config = dict(
    dataset='photos of plants, animals and fungi (iNaturalist)',
    image_size=64,
    label_smoothing=0.05,
    decoder_norm='layernorm',
    decoder_norm_position='pre',
    decoder_fused_qkv=True,
    decoder_bias='all',
    decoder_cross_attention_every=1,
    beta1=0.9,
    beta2=0.999,
    eps=1e-06,
    epochs=13.7,
    decay_fraction=0.4,
)
Rows from block 2 of the text decoder of a small image captioner, named by matrix and row number. Rows with one number belong to one neuron. Each number is 500 + 40 x the weight over its row's rms, rounded and kept within 0 to 999. All counts start at 0. Numbers have three digits each.
After each neuron's rows are labels from the 100 texts, of 14976, where the neuron reaches its highest value: "fires on" is the input token at the peak. Only what is clearly more common there than usual is listed. The data: photos of plants, animals and fungi (iNaturalist).
# fc1: MLP up (decoder.blocks.2.mlp.fc1.weight, 1280x320), inputs 160-319
# fc2: MLP down (decoder.blocks.2.mlp.fc2.weight, 320x1280, transposed), outputs 160-319

fc1.148:473528442460536479540560487553355474481550515520540463495577545527460515496479526555600494505488436490519439542478551519527502532536463542491569553543552494462557417464500489516449505526474478563437489455477462483469509452498383514508549447472475508479554508544535450546543524497526528472480525495452535520517564483533492480456593417449542516561520462538522508469433540543455480505493462556497477533528489482507484489500492468492497443460487537534461472450552419529588486458515527
fc2.148:523511489490500482410485444416443443467563521485449452519533434536515477512436554489491538439499561505429463543547522536530482471475498474538457481536504571551490553507476520481518526463501473521445505461503525465531406445505551516516428592469579504543484498452461560579527490494518537558486425511514459575483515434550477499524448468462503503589533500465476492428484485550509496476505539524514538514516467500420503390492485499528435371527524450467504477533498507476486535545479470
fires on: "blue"

fc1.12:513444514488504565549552569500475557536510569481521471497459580536529500451587512510485505510530531526560434503483509457481476555471460455459549511504467461509501468533522469501530487537470454512493512495486552540450448542549462503452514468515512429461465566423504475442484544528474531502561492414520504466517503456537512446488518470468602563471464520533515484448457438519483549493508482558558550489471507491535529530534553499466470493545471535524467556389485534494463482481495492
fc2.12:438493509490496471531523537513519534500377477452511464506520483509512571546450491423521534542513450529525384504576494474532503514472519491490513486506477458506448489499479575543484507476513448508505501483487537509511540506461508467522464490500554521519464548481490429440506477543476445514535455483492471516559478478530487520479507491454554520476507548481536546488497391435522499477503558474516512462511493481480496450497518530473458654503428517443508516489549547473524444471514439
fires on: "-"

fc1.311:427546455516514411575458576503485549470517518476433511532520525426515454465470436555497493483449576432446474489443506539535537432488447479475460497447512559397496507545559481546529609510518515460501537499521536508530493561486507479475525545522520518509500497476476486500515496476525554474544428453485449515518531483482453471521489519499520469546560515497564509523539505463482581509463504492467438544498441411534439543515434517477481447549452561470528519462519485510566447518437537
fc2.311:512479516565487485542445428563527493475517607439502519534450523493492511509453448514499545529521558531503516516531457469574475497498476412474472507511537526502502503478497479487489501482477415518477534511480451501538416504463483464531559486415517501478512504507496482481506525498440528542525584519544450495511478524560500525483503484502514507482484530466458467492533492512456537424518525532507529569488490459561507464440577459548521468512535463525474453484510541515493486541532490
fires on: "sitta"; "anaxyrus"; "anolis"; "dumetella"

fc1.34:541482446533435483524508464523432485542518527488537491565478539568488472478455464525500535521545512520596527536503503474442593501561515476541496496525531484556517480492535513521488489534460531488434583524521525530527495533499525485540546479523493519493491442400454453478541606545460434519497480441520493487503530483542451440514525511555558487500474456561515568459508555477501475434460535594509499509524420542494499480421481542490380462525407540478445539481518460476529431507566560
fc2.34:526568479565436406489522434396480511514522520479481431536467466553495508537537492509440548483515502512528551510505555536445474502555558473481498570518516563521503485494437513447431508518504539504439493541471502567499478532536567507459565486487505483471482467448534473550538472482503498548493491441444457498516486488566502510509501522563527459550531546401436595495485529540492525447590544502529481457575466535476497465424490513484471484483501511504528527501490439508455450528496454
fires on: "fiery"; "-"; "hobomok"; "checkered"

fc1.138:497465550507553461563559520456467488467572500564472460499475528437487514467500484549494497533521470484643467450430487561477516518534536465508443492498480498502540518454537524548479491536446457557492485482523529495442517537536464459525489490557478492430533472491556557474613506478524557517483495521470588503512456483512464537540491480506490493459543515519482470495491551462488482515502551456489479539454530410458563511516490472526501463562514532492446507462490476538449431520443474
fc2.138:393426562508487407509529475490531519530539466549481535508492514513501561562544521571539469558555496522556505485454495505459534488539439471438527419543521500508503473557557529527501573543482422509447504420455496462490462546446488473486610495571516522467519412446567513446544569515556556550522483470495495418598439448473479482539517471494502476455520504515414472411474573551514589488477479453464529475538487428468484471492496446493491561543469570488507523520500497526464548548521505
fires on: "blue"; "night"

fc1.615:498541497467428478530507507493478478563511516529513518455499477569471480352566566554542530491505490518502434513531513481437505493530443396524497405505518524482490517465463453547527550455487493478524506479538494500498487557521471552480523487520583488422468494517418548567501499464490498457461469462508485458500524442542441424493499539499494473512528477563564452483485455525487537473425561612498435483526486461553531451512476459488491477484499539456469523445553481447526535538504510
fc2.615:460509480485484534460466492518546507520439535512479610481510557484521495517508524561493467508497542521550433437490532465567491540513511543534534481508411465545546500550450456482512474515469501423476469514549392436457535540541440467530523562513528512448587430532524531550488456492441524511418539455441478485483453520480477508494445527580512524530534532431520518452420523506536454440487484545415484442525516554537460475519472518511540453488467484498492564514555467604526504513488537
fires on: "blue"; "white"

fc1.92:488450462613556552542535502558461472494519462520487557462547480419539488534466488522557523434498470450479506510488495519480437460466507430486567470474622531460558488469454517503452493515511494475467523430577540503562525478507454540473513488466511505445464489519521471536417468406542482510610571486532610426464552538525510485440537489513442480474496418559521489496465498551526519488479464491542498425499503471482563534532467468537495451426476547445552410513549506537547458469490539
fc2.92:494499470506497520549456511488517486484501531479527551446489485503588474487460481554534487535523518515440447571490498482503447485474498510458538449542581452606490475464478442425446530501518553530500479350487470469470461523438470577479466475474449454459521554534426489564464476459431520435541554502460529451504510515533540467485518516536495506493520493556544494526446521542528510493445535444487468457503471440558467457495540511441494343513479501492475517511483502502565510519531517
fires on: "warbling"; "crowned"; "eyed"; "beautiful"

fc1.610:497483489494453476514488515506511553551477557526576522504500548521543474422558501534441482507505470475489493520473537521582550488565510452468473469544573519460511535536454539499485558566502462549567499501475547523509470516547544575506515491578466462478521547535457478459451547440512593496559446472456508492540548455470513486495589488494539523454424440535494464483510452467485447476561557485519521541511478422441502529438507485545498429487435466495467503508505486488531451521502504
fc2.610:508424460635506471438530463476503555485543488487495436421461461537524472537492487476503503486497529487507456583445518463612533475444547473464515482504427511440524512493531506466486456566451510481525535490480534529519489490503507413482460440466541549483490480490547524473470437462447512478450493511499514526550536467525561513433496477540484586481510466501610510496502524460511497499559506497565485430527448479534512468472496488491492511499554420456483525510504533453532470474576473
fires on: "red"; "blue"; "yellow"; "common"

fc1.693:524490487526484556472552536540469490510514515538488460489480550452520522523500584539477516486497512524509507433501472529532566477471478480515565530453520468445382398462532444474537511541429531448552503501537508590472474557552497520553476426519462390508439474433431452519487470503578565492545531458476621475497481454460464550497549522549515562455510391509513495550426448502559481502534542583515451468530476504515477449499395526476503478537491564524491505412579506496530457523459516
fc2.693:487473450494513595468608488542505499527494495482503465482516561487501552549467583550449518490478518488495542450453439478460534466484502527464490502454531517436438451447567441466539518540490523421533452577514518591486432560548508493531499442495508433507465474457450516508562443499562542477555558501434592561539450431523469550512569561522522494452482438446481535491460522477594480525523564534523441486568506501432516439526442498490500463544561552533505462455593513515497462533474471
fires on: "laridae"; "passeriformes"

fc1.245:517483542457437631522466503453510450449486526497553516522438480489514490480574525568572538492454472511425511433599505488469440500394552517495483469440483487464458490485497416578571578476471502589573547494423480491526483437528457530511546512526495506439495497500527537542494485486556527511506529491443506456490511456472508412493539507478472536485420491568468510551482526578510539499536498578502470539513528525623473466467496454515485412515496518524480553516513486420534520590516573
fc2.245:477545516495447473541495486472483494508567496499462505546488453454435506505523450512568487452467554483482515461499495543495444520461573511541486498500524552522557604433498476550495572555483494553535551578472492506480503444475502497513478552497526486442452387524532489487481482466389519466362549435483575465493545499538557473507512474497498538540502525480459512526456539552550493531487462481565484488504529445596481529486455516453543539523510527485497492567406502498556530518445455
fires on: "lady"; "tiger"; "family"

fc1.548:376517600483446546549471498506451443533503539492457536531514552504506423523513533489535555539473525533454584467525466549498488488508397407415525515496551454528414460497480443562529502514528427555528425442504515522536497490527550529478480510509477458486529561509514435520489528518564470489566489513525487435455535488522497542486566513539512480505489525495509452494516488554498541496456561501501500486498512467567509433471453506513571421503528506526506516523569509594516491519486498
fc2.548:432495551478500579512317455507494527514473485465461509461463552511528515602498517487506553577439470523443542509532488467557486527524461456478510537472468497576504439462498501486502475516499413472516430501506494569532439429502502482492537502501505463517556516450466465511467477509554462513499529537500421422489485576548555552493454513534501498534482543463520469480531493520501548498459520471485516472495522461540521470489477551477578615546519464475497544449551453536443500525501490
fires on: "-"; "tailed"

fc1.340:477435482519541502491569456485406445537577556502487491601541498543502501494530568488476465517469480490570546532555518516443500544510473481477583497549506416450525508492487433552536509525553424602508486443494497430556472509549471580485520499498521433513469474455519451514499509454530504493531595489502566520457453462477415431452515506533525549496494505526516429514524494511531459487453462521585486464500521472519535565438548497475489436549467524423454544486498443497498507495517450
fc2.340:507445483477510474510530501509544484508547533546506434464475512545492587516460481493458526567511470529506491534405522520472562478448539491432541456589488522535406564511561542495507542481546487494516532468431520497486459526453508527535513513553518553437569482550551482484485548490486534492485496504450459472417484516448471478527470559481542533513530474509553543495505506497491460499512437426553469504522560527467507487528560483547525647519436618455542451496451460485522456465462490
fires on: ","

fc1.298:497510487491484455501497514495523499405631487456468516480521491484536489498456478469597522470491444508471451472487470448479580488539511491440505483478432547482533532476523498447547488534502523513490516476499499464467578527520466483521585482464406406519445500513482553557514437493603496433467462549589547484494494506461449478469519469448439539455514462505506478493493556551550541499496443440590451487499490462500492526493410531506467446487415548490469540402489526508503490420497508
fc2.298:472553575452534440543483580526511510458510503500477489473503529524469545462489514494481515424505472453461472463550572498408557490545509505436553502567448518497520514480442542465496512525476464475572525417544549523490548496469440543474520517486479533571534438474460528477543474487504500497592472447476510538440468444549517517519480495487501546449476462466533506479459478455513526431484463520473521422456458526472535486550500561533425553500466494481477540503475484500503531436507498
fires on: "family"; "order"

fc1.661:422463478424383461490572500497480525493486513512483516541535554521544486445525530462508480455517509523477551524466441447538468496467536471509488530567523448374511477478574518532522455492496457448480567529507510471491472487488550514425532453447482493532521528517487462477511403404508489540496521524530539495491505535409519488521460524537468595434529513490530416539481467514551422541598468460541478463431496511479524502490522482497530436509481532562467547512478469506490485540492485
fc2.661:517541413443473452500460496575534490470497442533521496475514536546585468469463476473493493526542450466461478529402496517549430483465505500444482609573516525570491540448525572517492486467510516522499533445443427469471488521514571518541516559475503504544518522519495526541491548497514488524491489539457461503464492553511465495496464489466408555560476566514490482507472507493541481513513482504495495489476529541456489497488514448468542458407525500589512554499512536452509501529456459
fires on: "gray"; "family"

fc1.750:519478526528458468490553499515485432561532481492568436515497461548449509482516476444510533520448470522535582458479491518450559468494500492525480517498528585487548504538562581465513517515543470498523468500465551500547530460484470545515521456486507478497431440463509542519463536539565535484490494493505505461480472504458424423463526514436518523434489518614469461501562488494450515480402592500532473491463501532459506539504466548516585435445477554509447542424461509523499474440475472
fc2.750:519496477582480499472550474470505455495560518529491493473486467514530567513473488486492446540416457459531566496537495504506557473456598523517494553451450561538545519554534521478531513537502545481486405451456521417506430517514520468539485547509575557439475470489546555505453454501531572529462506490523507501441523490488488437448552516513514492539489463466441493535484510534504561500483516580537527506412504510491496496538465484541492435452537486452467495497484452459470522466482491
fires on: ","

fc1.357:532481528401456521471531484472492503497515582475485476498465564498532435501590483568449480599562451560556519546461465550501485570464436538551556497514513502450447450445507537472540503521453480518542530531539499502536540526510549481525485506503580524501538477485499522462468461550544514511522469483457518501558414439513454490514523508485491539491532542526493468548461458446600418476426523539524487440508498481457603460516497538454507454453504510484456495508474405494519462575540476
fc2.357:574481509455461498502539469455505606475454533573392478480445473399516521449491468478399491520519547475527481474475499491484482544505471521454565455504521467514473482517506485486506525491472511456554531550462474482513450506487498482511507496461490518507511479558453539482465489517489571512503536588445503457481499505438573490547490465494523564508563461428506501455507572545542441584605524431531537528474468475521454432493549460483484490521526421518537528516483464444524497562481470
fires on: "order"

fc1.654:510511523474489483503522431535548484506532561486445536539558559457540526480458518485466565486504476520566525460502468481453550425538478498483550487493515507529529505553507464521457498517586438487484543501508522470430535525543543496483510517489484474494481490533501510519526495510549505470476450503513523465503550377488462531455558462515538530470485444516485510449530440470519510429475592473492498471521485474489557467495438532521466405473529480584530533427449485506505505454459487
fc2.654:577444528528571502500517485509531537472551527545506525499461501457520528498487532521539586510510530469477485575473589476542506497511523473557520457466488400476488446509541452503469492551537447509520503451452478488527524572602457477504504512438479459465454490520486509476500475509514520501539498507520503494440468456454569443499540483556493504511475514395494478432557531565483539484475570496534495496537441452603516494472514539562456404544576533502502556408434471487432454485479488
fires on: "order"

fc1.251:495546521478462557566554470501453492491521497478503517498520489436493480517531547526559521450551559511584516500532491440468611516456436476487524469445571492454499471454550511481507521503479456501543561496462515522536561566506461504443460484528463530466474500465493502523501493521479514509528462428541510489537500486469562477475540480457500481484589523536578546450548488457522457520522456570500435537409567457522496491454462536481507497400476595529463557448516470502554555550534576
fc2.251:503511471465503499490520536519493480521524391477522515451530494499555508539446576556490542552482519516520534578525494500522514507471453464499429518499553477571497542491578514500465493459505517476532532446435493518486525542444529513498442477515505495493508467396490544493468467504478523492448527471482409527529477574592512474485556503491524536523556542545493463512511456495548479517516451494476523525399518437499501546442523472489527693464451591506561535529495485521519496500500552
fires on: ","

fc1.160:526494481531523523528528504449482464485518526446538451525499591488474492513502498525516493499442507488514540475494510568446503407531429515502504505498505534539495436558537505536525573449521488511507459498519481537527534513530432495527501507475509501484518486466435525468527574467472535483481562484482438511546436513470463482473417491531450489482522525543486578556527535516495470450519557511512474460500536495490439497501487510523552439505540565477514543466504477495541410488458508
fc2.160:430537470601564498515495514489539525459515479519494499482462463541504518478470450424534448501487575451452470487503556483500488562559500537501493430455438508555493496507519484430505421499484559496407431533460528510440520576512444469531493484482510499550456464456521463465521518473528585572489450442508510531503547520433594525524463458509503512574520505434448524529481525593499498522465480518472511528537518486524440459474483458552477507462570528413601542460524514527508512481525488
fires on: "-"; "small"; "large"; "spotted"

fc1.509:484505461510433501429527501504491475472468495502473519490545513485521395540509561539452450557485544472480517467471578525520542462464552493569494477406419504443509455443525519551521446467493413480502514451551530530548497528453466451462472442518526488483556510540444521523501480490539555412531548514423510502539539470520436506534515462586539513511491521566478483449496497452509563490517484513457452499487547502470483585532479457497498403479478513492457509549554459553476402475450471
fc2.509:450528510526479473503543433472547513453546501517501531488448474496570478454500494420504533472515512593532614422473463432505491484476482542487494465500467506514489437419545462515521519533567564558535478489487564484498555495461458525495544472506492548537560586520373532592486551432520521490538498532502468510480500500501530432460478530435498548556564468462510522555481492449461468436575507531451448533417481555580527483500509529447439638504550483510566516530466522504538533532494513
fires on: "sitta"; "pyrrhula"; "("; "castor"

fc1.692:489509515460446424473567481503496435509501465540515549513486472445519473521521531479482495517553445516438568520510486464529502500452462464489531545497509547489510525492499462526438573485445458496475563530494584504494507523462489526526494494559453407443588484509547501524500492456474525483575479481424569478489539508524496477460572518613538426501479531550454458454501580472602492479449493529517412534503451504513513501489465575545518412486447511537450571520478478525559508492446590
fc2.692:506467476529511482478519566472472434510574466563495480515478550531500529639492526465450412489516460506495524547499476517556476430522587491496515444513493549585517506518542543551464546458573489513516491458474497441505493471574519447544527528470497499487489472507496538466520456442520517539526525450460444537457430533547469520460515538550528462527497511488477503555606425520547540485507476545577508505540523454511455462566559469513509467486515567519554502584502525409474497392491589
fires on: ","

fc1.447:452416418439566463533504473543500412529584510481485508490538571472513433462493492488484525538553478535514496403372454534479514462441527445533514432488493526418467500473505512523530574549504528402415547500560470456513516511508541461477490476528497527542520452451488573578543450512576517425509490484517559511476534465498519493489496496565527519511512501535494572517560544516522470476414466439517436483500500491395468516485550537435469460503528486522484545516516451509434539528472490
fc2.447:568514551550466488479494529534504587507482429418481499520522485563491505553459379513499494429467522525416430568450417524462388548528522532575529488448503438505494478538539559521555427534456522500466537488459492500525493525492439542467533436566438498519430540520521497523480551521495418563493484509452445476408483454446479462538475516480493537436518490509494505460511569550503550535568499498461541526562450528531505500456548469474510578495487529560517468491525516471461547516546553
fires on: "gray"; "armadillidium"; "tanacetum"; "cirsium"

fc1.715:478495493474424476492599501513522497521546594496478509564511504502444469464542458507552457442550461508519551454456462488432552506476494534508538478531576472506516492571525490555526577519512414488522489516540535463531518458475538480535471482485530467489479516540444499471463505499505520474530470490560488511520563535512490476503481562476570552482515430534467470539469511570415494417540436575552485492520494489448471435513492507464504448534499519531499510430503441433565585481536484
fc2.715:517452497563456508455504483481560433511519480523497507500479500503477562524497463486516466496478532501469499486468432521413509537464536575559444549473435460495504460527454599511516474476500407525531494539513483501491436462467419530522480508483548525533478500489431478439486543516504531530482486521516433502485563523430550497566487553462564502509488462571525452550443485514511486497552487475489507487505467492471493537510550485503480782463511407540508519483527532464541502522435500
fires on: "order"; "gray"; "silver"; "painted"

fc1.563:504509490547471502476488477500450493432467500474514461523507514479463485459541545526537474514549480537510523493478492460531515581542487535458521491460490476436476443449498459423485464531500498435516595526548500542529522565539515522499552451498448421389531512488524542556442536496581507547513500425530545526599476506516556436497529524496473457412515523491538492429462496387520436432462535529587506435483454503538503445561470510534491415485466507565455534471493398498492468531468529
fc2.563:551505526501476494539475508453486488511504552495452480439450504493497469491500548474520528507540493494487563455499475465588484524508525544506558498501541482493480480501506505477499502533607446472493483630564471471568496437454479517519480464503474500544561486517466431530428490504563581563482478533512554511510504522428501504459462508470507469515531500489494506496485470535482509531565548431483536606468496544466527492531521520503543478493470311485530444492481469520473507568478539
fires on: "red"; "black"

fc1.256:434584546490504486560489457523497473453521478446575540517525478494445452510502531536495491507446561500470506492546508512480507502435520493490490406501549503507522585482508514590567517483521481539482577461514458573437455538479508559512465545470461522488507522482508562491460544485568463482492511474464467512498563455558483498485519538520468445490485500553557515463486532405537455441564565490497554492490523500544389456509541487532550440433526564539492512491481413463417494538465522
fc2.256:437491491487476496518477427502474512541537509513468510466533413518486503535533521443515495591534538456540468454401477542457442533473472522499450497537465472506516543472521506453490478544374589537466508530480501480522514494475467471483535540491562487427538482492515522499442457446502515495482511528470455402543543509546536540457424467543494518500534495509455442419517555557592469400574550481568564442478529516454539454484513450534460511489523550445506461470493432421491558565477564
fires on: "lady"; "trifolium"; "carpet"; "quercus"

fc1.711:543511432490480460539589523446485448476507477464423513494499482543532442403521554513436496501526448492595440481522532550510517421435414504514488493477524521449539554573533429468517547585485469482513503534515527485494524548487575463480490457501521497493509502572511489534478498507484526555579444512504427470535532505534411492444496469588455538458458530483480491577499489485490508411478503523508489393518466486533559514494498512488492476546463534489497525418520501534506447554518460
fc2.711:521501474505469556513487525483457461467439531513542574519478434509466446461524411522576620505485488477561538545468488464507514481556450502505497480498486485533520482504494489459405477577488525479499493559521477478496490467467492477462535496504445469469520494432440490517479507525476523534447567535430534467524503571454592411470528502517530483523545488516546483416503486488529476541477505380530497607520468452518491511498398550499549629455537536506540537565499494520443489481504586
fires on: "family"

fc1.493:529499536580469524462522545510430471460480512484492540509480487532564434509497541493514484460527513478493482524507505434482576477558488472518575517524540469487504485510461455525533516517483521509420512491488433487501496487550464467464549466500527372493533587462480549497455544541599499544515480477486527488653463468528522448514560526527497417440469498627581547554481507441530473503523503503456474482534471497575457502571451489489461449480536496546499536510498492435521500506492514
fc2.493:496459518533427499358581539510530528452542447434476523572504503575566540530558498461504463505513526492509455509513473438531571464443514489511470515476464473488482496515483492532488539518517399484458518521463476515487479527554465511471545464520537487524543506476511520445503489517547466544482561514475443529541469503495519466499458502539486442547471503625559550489524484482501530607559512447464513468531437579518499444549485490486463621483500440551519520509501475430509542383506487
fires on: "red"; "green"; "gray"

fc1.95:561605501486531492526556522480500485450478547513505487475582590495508430496485452491585524483535510499432510487514463528531503444479490483520507515453460476497437534511444530565562516540585528534553551528561423499504500518548406457512448477544485436478487557467481450510526481485508528503504505418453487474562524453549506451378564483511518492465484474532556496480505557441487454491496530501521411472452467496476500426483432523580496455440519462509491543446472523515532472541548509
fc2.95:617526490461547499518573533523494548461463528452489467490557507527489490488493493497482554466465482490409519494504500546508456471473492514553465557458451515534501513506449529535510503516523563541513501495515476470481549532457466478514449515546462519505512463520478442524512476436474513492509471457498482542491499481497495515426501537519465476475501512487536481500514553491534498558488537397484474469491482572481483506459487525507491592473541325536493506455477541539555473504535492
fires on: "red"; "brown"

fc1.330:510444506472504512504518524493480487539534572509546563495454543478506366510552514550504505427562498483484541465469450471531512369500523458447542517510540554517451498465476486521595515526491475551552543506530479465527515487505539515537494576538470506427532535595468460521440576537564614520527425446488549469615525498547496478473511516509532508440497421575531433549478502519564467486522484575476482505498463478479526479546514510597520443471545493547517507458459485403539451517515508
fc2.330:552501554596427514463559510487516542497519485494501545480500486461517488454502452518518485479484503528461492492508439461541573492488498505503459491538440473446489464511450503446550496494504399582496507531523459502501485496510500450467474489505503509476507506506442464453478555508515533482521485441478550475522476448483553447507546504543520469472579485582540475562504460487527503534559494477498492462514445515497542472512514458559510762543470432552511504533501453452548512477511512
fires on: "order"; "red"; "grey"

fc1.369:529496564518465489472525534493416494558473474512466479539553451454548454460506564504446501504491452483466479589545508483481490524510392438531500536444431523536477488514455547432505471453414469544527539466509547501559494534499559497452452516531526432481484557502529521461512501530528506502434499462472560540505483492496453463473603612470481507424541554607522509534512453469484539528424508556541377503471465483486530469496455533458520428473533539503510498450513463554514458496501489
fc2.369:437543437408526474526454522520487527479579515493492481580425445531479458563534481503457485503446471473520494498478555556578471468559487511510535485456451540509537529564477543459530524477557546480425471429474589450538485515467524489533590510479503484501530490531532489476503544461530563517438525442503487454470487543510483562465463512518512510513499502447447501441506597575506456526482431515551509478511527498482594492542540440553539488552536434514412461517448540494393460477583524
fires on: ","

fc1.599:514470523580436535493492468482484404441580533477527499500492547513398536514542477489502537473559464504560448480526459476511479542564420532534495518515555472501466463443459423544486528525502485510472577484507542525452513529446540507546517503516467543487530486489522532573492509545516482581612512557467518420527549466498485533505546561523496475422497441569504596487496547504456518500480540576523507482493480531495496491487479541583463441533473509484462455545545481436529550583560494
fc2.599:476504590531446483469440559466529422512574551495446488495460513511450591495549475460515509437494493472523463535542443493446492564568469537507476555556508487483538494491413493503491604447436424600448552460518506500487494442470543491533543476553456556489528510532488518503479552460556473569538502557421459523489537477513425528595494569473483493515490503635463553529507502497487500541510558545465493457505451469450508496478455542546512504525537577521482428536494469454506548497509489
fires on: "fiery"; "marsh"; "zabulon"; "hobomok"

fc1.179:457499525535512451553548504523533536443526516513495554441526502495500456426538554487474489472538456527483490439445510472484441522498424482425577517419461464520526487517592496512483445494530468469498433518606580562464505532491429474414526477570523507469473570478505540507535510472503497478515438431530456506529573435473489458485553488533535477505549511542535477481444495532494587482450511571532447426504472481530537528513491498517524495491510555528501535452529438500506495448462503
fc2.179:484496500465523514453471548468555489498530558469511497432507492456509492532527388457517489470443480477541518504482503451544459536500405461536509462469471418523502480512468491453431529472542528501503457498542533516364508458481492457490495502493480500517560512527631523464539484598436435405475565485454461495478518474450471483508466461546551497484508448557557612471498521510557468552497497443518580504494515494538547491527438549538511581532458533449516470545524545445517427480526512
fires on: "family"; "green"

fc1.764:490536488489508522544497520420476468514470505548482519503524534469440462385511545569543571446525455500508505455522525414476616481442445445463580434444557445444529460444509429566551513470527500450506524531502432479561534568513454466396498547541517491454452527502522488505522437534485497508526414391569566486579561481527485538508448454467530485516537527529547502510518460471494481542514445521531456479480511464538488482486476529436482474477573516524543546450515495453485537534501495
fc2.764:478529566505486494467436484483489492531474492504504481448423444551464503522508469487516475459530472490479488533451491438455505599495431477502553480498496484562554474492516507508477430481561495456512544527475527572462489543440514477499472505455513489477482466497508521408480511594460510570529461498462438476508521492443499510452498519480644523472509539528478514397440471482564576514527551519453517533526458466540533482486553570514510526547503442530498568469483471445561494481565480
fires on: ","

fc1.399:469495538509457427522503567497562435547590508494536498524521464490501490502478540579450540532530502484459582485484506474508513491511550509441563463464502459468502453449492479537563485528525462529593522419528467487548526536525480461555570479569440427376517505516519553477527489500607529455526471524465486478539493504511519420509471506545468486529503448576518471534464510521483498454563499509458521462545597498452541538518395534547595400509496492510502462485478477481427473526504478
fc2.399:489494551519439451446446494515518483513588448546450455517548486529515497466556529552459451499485495459557548585452458500557555486524568491563494534419474495460516533519517441523466519496512491509513561476548505508467536558502473454540557472529472432464508494462531528427460525463534545473424522509500466543494529502501515429475487482542449472557537469581473484531505499530500531550528444493475520519553568451521485520522444465460516496496499454556510434547473492497433487531528494
fires on: "order"

fc1.461:445486524473494512495577428549482479453574537451544475463497585401461514507519496562573484491515520466581476489543496523461534498521577494428530456498534535487532519552523461445560577576443436537450474495492526500521486493526486499544501467447473564482524439492495588543532488498472411469512540513519492489495517460465501471458452490476475512500528548525535525523528505522489509482488512496506488479494468421527500475426532519422452351553444607451436500458557509420550483496580534
fc2.461:516492486449490505517498478498491533537545518481469469588490412554495487515492516562448491495422556526477562461535439522477475518535486485527491543510567496511541556503540521563507505524492545539467520609510475493499515518505542486436526468533443533462541505508517502554494549403487456512503476485553534416450395537581460524431521515443505437532473496507547486467461498431492502473442439528509492486479425471518468470500562510393554475507488476533520387539538553506531506587487518
fires on: "lady"; "soldier"; "carpet"

fc1.522:507514506518385536454557402506424441532531570438469448506504545484522489547590536524528504488584513504498568500524513478557490511456446529453489522501495541492530447534507462473501489469550348476481436524446557501555461473561482492567549495447471450463494530480470542464536563492507505503490474486539574496535531513580464548471541515568520478471534521515477515519502530459521432537538509559477478493488507449532452451520493514582450414487526562510519500467439468466555543459522518
fc2.522:505535510498557502550495595481479500519399501455521484558493499434459515500459536537451482473435522485475520528442470473480490575547493535525480469492555407496441520523490512465543494455519588526506502502529468477448541546468499510485459505511543534549452541496495474526482482476464426454564552529518520579512433397482517535489482552465458458488547458494538501581454494472463476463535490470423495501556532552556482519492532524415493491531525424528505468448566509545498500512435529
fires on: ","

fc1.485:451457451510522493486553459554541470494542436491483512517584479557552517445552510443548488486502516474533481456472460506486508535517516500494536515521474521465526522484481493465468470539553404490446504460490570513533517548481524463468512518458580462434440486555504451564466427447491476471542519471513537508523587412522537445452483464482434430503482481492489498454443504537414484476461555471553532462467528504450563543512480558501528413519531554532451519479518492520525544483497519
fc2.485:492545485435511598389507541546468539504490471431517419519516557440465551595474506462469514543465542550486517534500486496429513449550472559553462521515517501536525557548566532523480500498494548539496546539475433489485481497498513473490465577490507479525499526473463463493546554484422496430463554463534478488490466469516475553513481507464444476439542573499466500510562498449549477504545437438448490571446515596504467488489476591511567508499446479495527483580450553504476547450507457
fires on: "order"

fc1.401:432519507410470468513554437548470437565494579490543448571478472477402479439508542532489531427495428496466533436501497479465604488504512461461534449513570486497494510484555484505546539505565489591543517531487468496509450478518523565463492425415491509539502553475444518518547542503553484494533519486549503493493586502526487486501531538463424500532504520563472536527472516502490489432514477536498470514502558499505503438408469485551529440479496509521508544493532420395448513531527540
fc2.401:556516500436479526518509417447556465560582527491499430454511516457485524506481520468533548495401505503485518521541467504544477598458465429493452537488566429526549536449512523512473554498485454497533463498433530518570544494492496497502494510458523514457576507520487529517436534445488474512474490523506507534576491516506524498432509534482478559519538574519584503522497463506469468460508509488561469509437477428458549487475493479519477520455488492429544543491434446522490514530481506
fires on: "lady"; "-"; "carpet"; "tiger"